config = dict(
    model='sound classifier',
    dataset='synthesized solo parts of chorales (CocoChorales)',
    train_examples=39062,
    noise_aug=0.002,
    time_shift_ms=50,
    n_mels=40,
    hop_length=160,
    input='log_mel',
    spec_augment=False,
    win_length=400,
    targets=['instrument'],
    num_classes=13,
    arch='conformer',
    norm='rmsnorm',
    activation='gelu',
    mlp_ratio=6,
    head_dim=32,
    fused_qkv=True,
    qk_norm=False,
    inner_norm=False,
    moe='top_k',
    num_experts=8,
    moe_every=2,
    expert_mlp_ratio=0.5,
    experts_per_token=2,
    shared_expert=False,
    subsampling=2,
    layers=8,
    width=256,
    positions='learned',
    kernel_size=15,
    label_smoothing=0.2,
    loss='cross_entropy',
    residual_init='none',
    optimizer='soap',
    beta2=0.99,
    lr=0.0017,
    beta1=0.95,
    shampoo_beta=0.99,
    eps=1e-08,
    precondition_frequency=16,
    max_precond_dim=1024,
    one_sided=False,
    adamw_lr_other_params=0.0027,
    grad_clip=5.0,
    steps=10400,
    batch_size=64,
    epochs=17.0,
    lr_schedule='linear',
    final_lr_fraction=0,
    warmup_steps=310,
    weight_decay=0.1,
    adamw_weight_decay_other_params=0.01,
)
Rows from block 3 of a small sound classifier, named by matrix and row number. Rows with one number within an expert belong to one neuron, the router's apart. Each number is 128 + 32 x the weight over its row's rms, rounded and kept within 0 to 255. All counts start at 0. Numbers have three digits each.
After each expert's rows are labels from the 100 clips, of 14976, where the router gives the expert most weight on average: "top examples" is what is common among them. Only what is clearly more common there than usual is listed. The data: synthesized solo parts of chorales (CocoChorales). In brackets: how many of the 100.
# router: router (model.blocks.3.mlp.router.weight, 8x256, trained with AdamW), inputs 0-127
# up: expert up (model.blocks.3.mlp.up, 8x128x256), inputs 0-127
# down: expert down (model.blocks.3.mlp.down, 8x256x128, transposed), outputs 0-127

# expert 3
router.3:145171156144125149156100178141151102120089129089134132076122132151132128176099137090158091132211073129137175043123113170147110106120131125096110140148107172133178106150139135096113142100071116127196162090134114160114116127164038166174188172099170116123163087194135126121129115148133132135068114137182092163149085079079112112113079102187086083179107119167063139092094165100129110145116
up.0:088158133187150141123161057129109144134122141162133147134124089127163155048173087114131106080109169099176176104128125154136070147136144155189088133125116067136125190198091136175101150165113097117068085100175152148165076138128148173154114093153153163144141181094101090174129093153078120109133103130145090196106095115106098139216106162158184195114178140127135091187108194099130108198124
down.0:027144115145110177136143165140184173124105100122070147108103159177124104151134149121108104133144168145172158089132064130102129126113118132084072089137097092104095127136160072079201111146128102138154113139090145131136146118123124129100222125158157149129116050072143094096125120104062155138155093083183160126157104126114060183123102157105138162107131173180101157104171138199133134154188
up.1:128143136101142120156097104130201123151132136128158142102177176115119125126113125120157190064084164155141098145139117068154128103117196080116072161167126109161118154201163175145162149118145104111129127084125107151066140141131156109112113135150107130071154168123119152128153165156143098131149092109185165151156140123132138163096127144126177156113090093154121152107182169111145119152123
down.1:038100169167131173096166144109056138175102131112105121121131175048128133160135136134082164139129152113173108157176081132086092147151104121129093149141188169113153122082076171164155127152108111069110121110084134149194175122135152133154098126203145143151111085102180169179112104070157148127100138152165130166176125143116119130105100112142144094142173117162100074125092082110168160129101
up.2:121136102112097144102093127128110117081141125106163116096149172135129156088179140170135093176147069104106134146115080214138154168126108144141152067147100101148185120165154089119110093175146110140099146153091133100089135095115077131107134131168087138152166146119064146077095094155120133055183119128157135131118081138192041158122088154086176111139126085119086125147140126119135095128185
down.2:142082098154191084112038084102174130125153173123172128053158127175090167153143165107193128167142127064181162190147112134065138110134132083136081099113172069148161129094132146048144074152138117119135101162177126136125112146152232110129177110134153140138156109098176121122132105175086139059083117146075146182180156127130108170153215124138136128093116183166088194144064160136095093155125
up.3:127097103143110159122107124120214076149124097072089156136144135147097058172185138131174139117083110150126134175135129157189145145103119170115152114181127105166134237073139154100137201156090120169097138104121108152150124137143093113166105149117147134071187073149104159107152109180141116206123183132083103152064100189161096138138107122099097144135119114137132078151098094122154112161176
down.3:074150172145120131122146085094090138139108090157133100201155155069154205132133207103093100135181122132070108113115153144109160124154092084153155132148109184092104070090117154119104055118136144102134111079080183140142144145113158131084122181161109139130120135073118160136066125052111095067147110140092128148130134169165164116118112112158109168093159158125114145081102169130120157125139
up.4:176150162192151145076157084105123152153096184144140083044097140095106080156157097147137130162174130110109190082177110100160130150190132160065137177159127128116117154122183152095131118177119146118164139140158145130158125132160120092174078128135120121164100124147115146141064145088066154121219161141079140094110072118094123144116198084130107135191078164131168095169152152112193120112096
down.4:138136090121145102131122165138174091162133059162105161158092096161190127069094180170146093188125153099163123172120102153101156146094132154157140123113142073140153128118143123156156120111097144123108130125061114125133160131122142129062164095112054137174055094139109131151113111150107172172095081142126098086123137127115135075080117131110124106135198140130147172093179071088151136125098
top examples: viola (97); note D4 (50); note C#4 (28)

# expert 2
router.2:119152132065150149125133130105100138086183149190101095111180100146153132137113109152074121149135081183168140175170090189129134156149172089160157086108096114185164092103228150077160151073163086076130137141132147086170151145157104131123139136124140129141107100146175106172125090107176165143144116176145072109133186108147201068126172088175082179076147142120142177121142118161127108101092
up.12:130141124130116051102141101116164084100079107114131115129210100113126151089125091115129137133162163128116095143115122100144172141143168201144158120108088118083154066124074174144101156199159169129129101079148103102161167170161147125073145151139104141157183172112167106118211140154152073117147183115127097141120134096145116185152077131074161172102078093179164087163135194159106111150155
down.12:124116085126124154104073168081110151149217100140100090176136148123110154175164133184204139119111151162097105182203146100151172148107130039158113072152133088113119112200099091089135128102160172128095125113137085089117077114192088167173158155107165133139132159086117114197135100149048131137079097130142091171105103181065116148134127149164125163093141139101131132108180146119155108129066
up.13:087144126147152156108127145139100096119119103101147180108144062117102098131175133044112093131139057152142108096110122144118095168156102134157186096156133116160210108096115113128118093127138158133104088097177190106097119082176122132084152093138151165153169120145135099097073120144120101118128176134134087128176144141160140058181096178119101201148088169147146131126145041199218143190115
down.13:194107173121101140118126164100162158108150130183172143144176123143101079175149161152157153133090145135128118185122153141146153153144075108104154176070118136115133109171161085162107090133170126116178154094157168089098138156098108072144209187107167063113166094155145139112178116116082120151146087112097069173126155142143191087142103127097126094071187061130179137126048133132101125125138
up.14:154066086081093151117140137078122147074128113128129147106187172122136110085091137080116117095085132163062120146127100146147126125115158211151077078136079140141189138132144180129218127068132172127115051110139115106232141115109082134055143110157124170200116092157077089110160104150114113106147165139118147093175112097165098071145085136151129199119100127161091169097117103111154129174126
down.14:154159146166136114056136142110141187130137105108143098148207085127136104124145184117058090156156090104195200165097146147133163132117158132143176155154104132128170185181116143115146100099103137134099146121059174151164149118117129143133106120162101092183173089113146155137111159088102120144074104156130117091125129145163122127120099115103163182122111187116240138111108096131216164140085
up.15:115107179104097155099174166134159113090084109132160152150156108092190122119188124123105104112144175115205125137143103112122126145149099070125130109088186111139107128171102104083146140159091099156132105201141132114109211109126138124133164111143155142056144144165073201096095186131103140174164183146113175159137102117158086194125105151096094166149174187142125124151147117149162110177118
down.15:159077077181155148134140149139085141092167097182119145123118118074094091151103115093121067133119156159104117080129137195093171165195135071121118126067105118186071097121077132139149114097136152135064155153149092119092086094141069101100116189081136166099125156135140140144217148119091103138141126136139154129162166112109118117108149122187176087156114130116114198129140167059143124123149
up.16:135163131149115181110117145108114137087088083115170164169135062127057187115154108135103129136056129094153115063154092153163173157119093155104064155127164164139095092130172100156096128149119140134202139079123163120121108111113156108164114105095136124148099133141087167160119123132154120090155136100184171162166124095110161082089129142096147068134147148150133095086177100114109113116149
down.16:090118152169152139089101119126113107132182099107122156119180148146186123191113125114168134112147094118075146108060086110161112133184160154100128109102144048109150143179135122097095152145093142098126090154105061135078146130139081136110154196132123135111194134151127080078079122171099185162128173147154173100141090059118106136053087146101125157161128108143162116130097186179153117182123
top examples: trumpet (100); note F5 (39); note D#5 (32); note G5 (29)

# expert 4
router.4:153132134147131138158134071133122142112140163170171119121080111119152142132147110167169141147092094104096115100082174118183107126163183157069109096113136153129097094130173163140160150123149120118142115173169144132096138057187098131133148127088163136147117102112149118090148155099088154144093105107142086120119134091120144061101070102196073088155072123081115159125192178140108126131097
up.12:120112108109200146096128134142126176095084086130148098151146134135143129142158162126058126100091141184189137128127162051122151127099125113190128068119171131136127096154138129130151077085115114145139098116134155192074133115142119091150128106156121155168139150135130201100135108124157112116102163112126140170164157134071181139082127176152097154128148083143116147175096102150099098111136
down.12:149111150130069111141108189102168119153122157138156075082128120154113178103151078098110112102103159102122121167095144128105084125134127115139113096056071174134095105120148108089109168140088156135110157069135102041108125161134108128192129168134118108108110092157131034134070176112149184084126068174162159145081145149175103147115139202146173142113115183126120137132153145083119177095073
up.13:060138126119089152114139066094098120067145197130087086104152125120123146152100166133101161069134098163149121165152166112181125132148105112126146155145101058231126092123165158113142156133135125208139143173154144134143182113150148146118095205153126123127180070112104153089111142129089142163122065118123148073125127075057122110081154104086104117104139151121031083168147129115126130116169
down.13:127154123134146129158059113112082147183079082102146110133149112167147122145122101158117126067137116120129164140144124112104135126158148135097114057117124115146118040154124127157123150097087051174184096139103122127149065159176130110065142087138104197184118137107148105105143134116138174148084118151176147122131117122122141144141183058136088070172060087066072182125130122106101156166128
up.14:139083104105204116119164101125102123093120133184112046095130096111141130118092121175099118129087192182155099097119143100110135120165064120128112113140159107141137153181157133166145130117086144138101097166083075106130206118128150155157113135138142124152105107198105135156179110160139100106125129180131072120179084062123180099113063105088108083073129119139237139056190091101115143144108
down.14:085170150134081152089152060131146184128138125140127119174085110089184102119119164168154118129143117197104143108167097068107151157130159167080143128159148100152141133084113080111147099096150127100089144146146082107117187112161136119091111169072145168135102147099143193101092200137157153105102096155160148077107150143158054193095173071167148140121124134154086112104091121162057114137097
up.15:101101147123120145164079163072078086152161106130072144152075094130145104108071159164150160093147193109189117100104141097158142127159100186097118154129129091106158180128147107080188112122121073146112099145162126156148071062118160068151121158161135105108158136152160099102174179130112143088203155099062094100182202130133098056141107149107145128113111113125134150102084100147091072132119
down.15:128152109114159126143149152131122129131084144153131133137139135124143155144133080068154121125090115088159146118160084087120110091053157099106121137094135112151128147128118178165118155089165130113095132052112098141120137090136179157128190134121128111074140172130129117147072131139153119134046152170120044139137100114087093151108185142128108131033094151142214147182131120118124095139117
up.16:169138131219091118166116119101106129131143153123120131173116125109148211079198141152079186101159073135126091154124132173146110114126125136115152133117113116138107158068126158098172098212121129113103181063142118088130061146120066206131144124180113183134170132149184109185096112184142119172131105077191167155173183099160132146103149187100088180145187131128159116176100171182150115118161
down.16:182097140079081160166161128094091104105096238088179129139126114148151102115094141081148120122160151085187086115139083148102125119112131065183120119130121120169146162123114162138131144114091096162145137170133093173145125123099155101100081105096134124118150156140079096106133162087088131065100136114110190129151094088162243143078140145103144118145087123100069104169127091070142103118132
top examples: flute (100); note D#5 (40); note F5 (38); note F#5 (31)

# expert 1
router.1:181110127176145150173154173156082113193125141138140152205136132181146148103172096068058126124184141106163081157150123075134137159109114127078150155147182107086109082152120137085158139179172135139143135077136170105134118111081125156141106157149172061152095085078159083158074157160079094164163149154095099130100131098103099160115090122088135151122134141100116089095112099174124161104177
up.12:133161133098136082111148125133112126126127126142138103148120142178146114123132148134172129184195133183120212129113108082102082126114138122133114101109164112094094148106127084127123128178171151148139164085123147115125167163117130198126099130142099159137081161140171148146145078158116140144102100123085129130141071127087087144146123178179199156086166166148140121134136115128159107103145
down.12:121107089147129072115157052156077174140102102077158152194081157062125139108130066157107131114083103095125063197147131131144109107055176109106228138116117134116151130112132100084113116149160151124111113129133156142145140108075089166129102163107103137116121126098181119124152102095168075170149134158146149131127148160141071111164094128146118115160110150074167136155118088199072147109149
up.13:146133119073126079118092135136102131088118150086148169161166150122097128100138105155148142134175058137126059152089104100136131131080113150154091142180155117076125158119033067081136165210098155126158114045116134091155155112153144173158145135057153138169134109148137123129167089084134108122143113104154138153107098106163147131154173198039145141129157190098179166132115120126136091152151
down.13:134124121208117146086092134118108102147155136146132124166100125091203136067159115070116123136094137132142121118146110160110102191087161115130139112115174181052181087107199138139134074153175115167052089137100134153109109140141137122117159111121154147144124124096134084157106157097078152108050143154092089093136163171091109145109096136164116087093099139130160113124194117078112085130092
up.14:133060112176121154152133090143211136134122096197123169126156191128073141109166123143117161073068138137109143153128137136134157150149102151142135105081094162202083130147172131052118161127172111151093136122147130141137136143114107142115170141110146146086106112085128199033124148091111137121152188125196128088088171154102136147168087102140164168082072118099111144168161153116163127127185
down.14:116203149093089079127152132088081144113097159135111128126079063060199128155110094125184079102188120108081126117122078128183116149058132097185122127125113152082123150074147050134108080159062125081176140181171162120172137146117128136143131127138144176179121088136076119137158136145208119138109120082190159147125141097164132111111151109152128109193124118158051174133107097123093164140130
up.15:165124130093121109102078147169160155093086127129057105157114087149093164104111134131067141113135133203160121117128144147152136170149119103144093119084100121164088089131100176191094128085114139118126109120115109034167092182136130169108132124094155139129170217206113128096135129081084099115126197095127166178092162173160145107096122111133123100158085098168162145132151123138197117128168
down.15:114132138115142129129139094130164115155116196162115143134116152119187173099139169146175131085058113115149117136111125147092051118113101158088144160113147127127175132096163102186175140127074118176081109111080097124205066096109108138204109150105163132175145103094143146098158148164176138125113091114127094109120074104108075102141077154083079150129077148136109121107180145129136199124163
up.16:153100081063167141095075116090118130125159138136115126076118132050137158084122155166146114078097141177159144173190167141080083136136113126141083146130132104123082157067061153154144078142111088104085128130152129133094162108108124125155167126147133112143140156207112195103168105186195159112182121107152126188144118084136119176136060143109077096162179133103056094153142142137103145165164
down.16:131126110171157047145100123093114129135128124140118162167170189094097167048132114088083088114128157135183205124143160158120155165197099104120044162134143143087147102118103116189100100099121168103138140081127101095157146086134144115151129083147107132129113181150132133143149113123176125119081082127097142110132179104118128074120155123138113122132121095130146185121123167133156095088140
top examples: oboe (76); note A#4 (30); note B4 (27)

# expert 7
router.7:140141131173123077165125163151070166141164159154091091112131110107176123154113099166191127160104159159105057185088152149154057101179161171087137116134137126135164104139053132126118112066142149129095119171133076082126059144090125151167120133096177169102121164115131100131115074060132134155111152117160157089092148174093157062155117113082113099071115083159089187122155110130177153104124
up.0:077146128196131165091133073089094126118096126161147177133107108156117103084097135180120084107119101141116158109180132082054139160111109126182145155110082125168125131174136123127195137112111119129147112079133176164110078135104129176126122192188098125168163119141138110075127083188102072120108138126161086135184130140094100143132141070109154119098097092125126140130086134135169099183110
down.0:102115160117122112165129189116154112099122133119100158130166114070084155135082100129149119156117137111119199103009118107174095147140185066085158108140153090098123173103201122086167161127102145106106189103046120098117107087138169134110135147111102117165166130128100140067053127127117176121163080109093096135128109066139143093096175134157089111170132124109109133128124182108154109153103
up.1:076124164155136104093202112118119155120109105096128121118052143145116061125175132091099124117065110128126148109062142171177088124064139110148052127082116167134157144110141100117140142111112121168099090083125123163084110097137175108108171103169097112096125125117080075126126131112136111161164143089111157124126145107172120145121155106083167081138164195098132069181110104150178097191171
down.1:151128184140115134121110139139093093105184104178151105106059088184050172139089175127141121070175098126112125091143174130095149039088148129122141120179107136124125127154169130155116103109113060126075108100077113164158049124128111138088119139133101130093126077113096179089158124201173158134090153133171143180126088143136123106125132103108111062105137185122147124126094149133132076157136
up.2:147153084132172183107099122141114145104112102065128150109066094101115119119169101132113127077133156143102049069124152112108123156141136106102160174144151078137129184135103081148069095142107106142027161158134122141169153134138102154142144162149088062111125099106090095111123146174109089114168095195081105140126104122173082137123159162119205203146107188136130128169106058132201100179090
down.2:151056146143136200156083073113090172105101089220082099125123120167138099150138149120174149113143123091135131141105096070203114123101146127148095101109134093072172124121084122117140181085209148113149078134091169154123106161155090146158100190122106111122107190082138126089120108168173114136116116149104092158159092091151133130187143163129161147093132137134098112178131114113138100157149
up.3:118159124091139140138145099092137118133132157117136111129070152125132139124154161169126111128142143150124198114133104100128139070174176128176138132125117154132163145116146143170122161097130162142108150180140037123127066125117072152133158127093088166177130169124100147164105152140130113129097143101057112176129123117213119110096206110110119091170082169107100099126136133131173123117104
down.3:116149172181141119105151083139061113165119092162108122137168116098158178162129106077171185112139155110131073088112153131156119187110124111121127120094142112137094095169099110101133126169098185118125110184135152116150118180184136178155133112161169135110124131117143063125137115139102149122167176087121078114086121075130171146101097111093132152133173127130120106123140158180138126096113
up.4:150149127145110150070174091118127084116153147164147159089062123113117078110119131077129153121102103136094141089189044132140136078075106138092095097108130190145114157144213148133118141156073107148112111098186195149098112106138125158096076173151089142125044133095113118162147127176138123150071148128087125168177132143140105092121117073140178104081102127126097166165133132136110142158100
down.4:145162156115129106149083095101086209177188118178148121142134131112132098146117126137130202165119162112084118153123132121064096147136167123131084116118121147148130116116070090120151101123147142174082143153133072153116111165104125111119111139163191157095146176086088080081168115114229069076169123141159176135145090145193111138142123113135172118119158190167160120089135121164124117083126
top examples: saxophone (100)

# expert 0
router.0:122127096125122124086148126166138087124170178109123199164132130095124122139159130083082096200126139099183104118140077117152113143146142131085094158147161172099134088134104162132151130119178104191156160095098142107104093100097107098160068165161100146119145079192120097155106131129139136201188159135160159138085112076123149132057119119146152095141132187128067087094108090145086157111102
up.12:071062096134151164153164154056075130192108168141126155146144122109131112118139110098097118131108137135099121105076083104153099085129140128090122113097068115170113155140110087095148135149145122087108108099180108171163119137130082079187062100165139169111126127168132121049198085136159193084141140129141185128144119114133111121145147142141191183137097176069161148093095097129119114171097
down.12:184138134125073147124117148131206145096127168131111159097115139095076136070176147106089133085178156151126177152104061150057113171094116155150103115141159121129120173128187133140189073157104132130141108185084175133143124186156116172151116109150107083139146090138095136114138119126098179144100133120116097144150094099130062119072095150121097093152138128167098145130109226119181148133095
up.13:120179095110135074192170141125160119106097220126110147103121135150143157124149113085133112138095127161166137102111165140139116127159139153076173091130112115059142137192081102070081115093165069096147111192134132116201125086136106143090112136158145104123159056146204150104133150108183095116106149127148119149167117124141060117103137126137113115113127118089081180114134154150134110111111
down.13:149153087132134140080108105089144109063011168143121106145125120157126131089110135184133117143165069181036100150122109088072170127103166119147123129131071122134123112156188115112098075112203146163089126062080095163149135097160116187113110087131146123115120130087158193115194150208100126159091174140114161165126132192125127056151070149118141180097160083115124096128145103161190120121130
up.14:174138102158208150145131157164153136113120122120120145152086127153146123186126087163150179131148107133170145071186160184093180100073087164072150090103136115196138140117180095136113136107108091105090108144158142093069108131056131176083089185064187145081157137181104112131155121083140108142100164089150083129145127187173144093097086181130141114105093139116123137092158062126185131082083
down.14:107122129137119148141095087169138150122068124116124100110114175120083077152105125098181112126117176120104148114092139185099147093081186124146122116156126120101120139133107142125095131120201105095152145109133113112096085101089103107130119072083129149113191159124146109076154086185052119070185107159107146134154144145099079124082130105211125111117143099141178115146098194088129146111116
up.15:133119124096139132079110126107077144162117113155103122132132091116147103089143152120165122119105126134149135121138145136146093167046115106107162076160153071181157123103123157114173143140144111159124069126150075146196124170105091091173147116164093158108183142130075169117105132089142157105137134149092100136148133080087145088151098128114121105191130171162141166139169102170121079168129
down.15:145175133123119112088117043116072156162159159145113123096193127112060138167081057134115129150092105092141157082098153091180107124130187146094110194151175120133159136133075117074187092104147130116163161139112118147133136146106117174056159092043137092077173116137129151115151123201072153097097116062175152134104131085116094114135107164073115143111114118108113104157136140136127139169180
up.16:140140130133131129136149093099140126102115117131182147103198153111134155182164097128118156104089073058121120156109182125147120161163141093097212115135140115141111106139127116056119110210125055121104128121141091120108133116146124070134193145140157111129159159125126118136031134089157171113151118130081135122149128203128172203150167219150131137072101116120079114064059129148088092132149
down.16:181182103103051158118160113090170163125187112147147136096151151111121145047138084066126128131106143118182171104109144095172145115117075152125131131104075147048123114127124115154154127137104125110087149129152120116133130105173096181164136162142137106070113141134160110115108159130170160082142133105130107107142099079095129124178165162120130131143099083119142097176061117177083062134109
top examples: clarinet (100); note D#4 (30); note F4 (26)

# expert 5
router.5:131091085110110208128143178165169099171108128142114145175060143155151127112147171099160168177127157136085161051142103140147150107117129142127160093156107180097166075142115135101137172121055122137161147132086083173118133117163076109133129182111173121128106106140168073166074155131115111109083096134161150153124100105097128140115102152139109067150089085111094130143112208099127138197080
up.0:139175131133176147131139121092150181121118155166117184136158146142167124174107127158176182201200112174088171161160149129191093207096081185129106093079161144080161124118168111127117182169125184149146124103126055113128100135159146130153162112161171148149144138114125152015138116128119156106094072172152142118167108084161150160097147110147164124117120088114091096133113113114095111158148
down.0:129123093162154141162134101104129157131138159144114149141175171155094150156110107087066133135123115071099133164097128138172141101154138138119145136101127106167092126132090088147051145077126145151121103103122101120117058135126106122109123119099178065153127165112125122144117066118164174172109151173156087108171115131147155092163109122096097147140170164152181154121083152109127140138159
up.1:133176191112150151133102142099109148170114139165075180174102086153129206084147148149126158138147090118127142047140109130131065164130097131115140192101106136196105195172134107197131115173138094070086139139115134188137154085141125130083120119091145110157152147121181143102172130126141131114093096130164146101173188160119116167153119148122116166085175110115155160080096080124066198126122
down.1:159176130152167092133150142115140098094168134174122180163139166229124098143180113160122122130122153121140113146094150127083205105094112114172147041066129160110129119114158136186157104096154147103108107138151127165112121166160181137094155079162124153141129163153125164146133148098120154139114069164108145117119086128162078177094087211135158099180204144113141120138198131123157150157147
up.2:115171106102067093065128111150097141037137148157118116086156081113155143135116078118081168068095083114170105091128123143146115145153053081189099128104179078104138142167094119114184110064193123172063093102120089170135132142149161120188129078168144177130154129123160163118151175115116131065135072181104111175165159193134103109176141140077091120125103126121183106170108166125154144098091
down.2:108122126120108138124140154198113146137093119150132135147220133205118127137171156200164122147105166048100146102116165143144132145143132101106118125101158157118146100103119142104140118174145124122143146148112142105111178151115060156070159198078079189097116062130120108148167118135162149133110107108095111166125142108135197161149101131118139193166141118156173102077156089114093191123122
up.3:131127069149171111102123099133153144135145109129205151159155154129105096123101186136099094083150102185047115103106127149162133070124132154103102112087150105132089176116088150086126144117118118066132116155117126157133140131123092169135148131144117115168113101127079145152121167148110177150173108105117108184115157151128068133094131119132152138149161135111137155122122127099174171091137
down.3:127151114178143110103078167137137176190125120154126164161090145034127124118095138046126165109153141162113108114160172118172156127105105162127072163155146177177107164085179104135132121148114138174102145126155150173151037159136151096152112063159166159119076084136153062120128131149106125117137155113111185141159096156147173085127085112085138088125107130096112096162118123157114109184113
up.4:099081118107157158163120086131150159088108089135182113134101132157085160161120146143126117133183165117149149103080154087152166119108191069056132136153116142105107144116164152064111143172132094111149098102117134133132106084162102155101053128166091041144116149119159124139127139083138135142130067146141131139156193120110128134141144128100064144076112126120042129167089146145075128098134
down.4:151167186105150108169114067161076118179170166136128193137164085109141195140146112163151149156104182162121161139126105110107170152194108107129139142138157172218212095159096154120121116126096126132102135139113078044132151167146086139144093173133171137149144118141070116148127102170150063092160056106181096131109144160069157151104102131101198091163119082142114126140144180152158142131102
top examples: violin (63); horn (37); note B4 (27); note C#5 (27)

# expert 6
router.6:097160072147170133133093131150117148085152137096118172072149114133140161164056104139133148171126129137090169150107155096188146135095191123095101124112163160098120097150092178124059098102136137129192156085125071157168073140116154174142122155135153115163177147139117089074137146167088104125166130161142077126170137126082110106132115071135101110149158148094106163086137202106096161132111
up.0:130141114073137163107134106082190099047147115153182163112129082162141177116098147114110109194120150204152153136162128136164131075169115102100160116107117091185148111104170086119121109155122169115169106123056115125178137111144191169073094135111135148139126104137159131139228154100092166117075157090139143099076128098071127113149104153129095135176154159112134088137110158156199143108112
down.0:116100176122192074140139167147167121157169106097177105101127130120140090147128027118153080125143181127128163144069170100129124198102176138148095117186128108080112153127112105170131097091139151077125139146158111092164082127091145144109098049092146132131163153132140126087122117167116147144152163081158120167125124111180149134138102179177088105062069120136081122140136120098054121096146
up.1:142086125159111157167117127093118125098050157164110060064096124122150127162096129132053125134078124154156093095118128164092099138179148096101089090128141145166114144134137162117173176113112129121113060114142094120154165122158145143150134094138178166098201187143121158083157112118131141111140135081152139206170120114080138139158116118089080134177152165101149164128161136065115134109196
down.1:157121142114125170122114133144129198104100088143109143146151148161128171141128133118211134170116140118044129188071106112106104148129057144087171114110121091203125113126153107151139094161101210078128128199166118082153112166135138121129163152084098175126081075123106099167067127114158110041096127184177139091125135132169044158152169136084145082139141146082088129128135148175141124103158
up.2:133113163129147115156163073129197066136146097132137128122106131085133135077088075130059157106118054149128151124121113093089142145171127052112188182139116060160073053139169052147145137148167110176198155096088102142124057094127143134115157128103168094100137156142105145137137118124139148127108072116092100161093153152166137151133115124109117150069110150155185179187163088123122137135190
down.2:149120062141086059114137128137107198101158147141178122166148161105103143214038135121081075125107174153095173129077124143122113129144144144141147155091093162150146149070108162134116087144138194096127150130161118139113107146164159146159152121104126118104138099094156174170157108084122144161188135123169148125144112166173128136136154129115135109090127133119148144173042134126129150115104
up.3:095152094155081131118181106125099070140127121110107137142158103125104085129110135163129117100185112054124103096142194206103122138184102150133127118120095166061145127160090092164179082156111182100105127161151119138107101140060150051121103142157098158166138102072106213068106086083158170113059127095101114145130181149168118161154165154112203158191143151167139137172149175112116093134092
down.3:151171135152159088140121146059105086161172125123180139105120139103187171080137121135110138078055108149208176075177156098205122184074119132127133137142133162101131153117119112199125162136114099097163166160081134158121134128137099150112145123142120129157155125172121120110082147157124125171165114067094185132103098087127110109094093174173176052105091125101115129132163182082148135126128
up.4:127154099114136132118126149203127133142119133165140151115163142148171202115040079123120108134130120116128098152119104105114116126110166116140160135138111196118112188102162097104131136149109126169066091148132182116114097134148092084152136106150110113068155103138086071147180098057067180128140174125121147160123157086096086080117187160151161091122133074138133165144117108137175135135078
down.4:157133166071103181116161124075137123155060159151164077144146161080156120136127092090193076136083118123162133132108139131126141116153146094143105102153172162130127083153134125110117087175152148131078181138102077096153139083198133090102134137165152099113149182141077156134166141106169155117081152177135112137091078162073090161137106174089141098104108118138135139178178064122099129149184
top examples: cello (100); note A#3 (32); note C4 (32); note G#3 (30)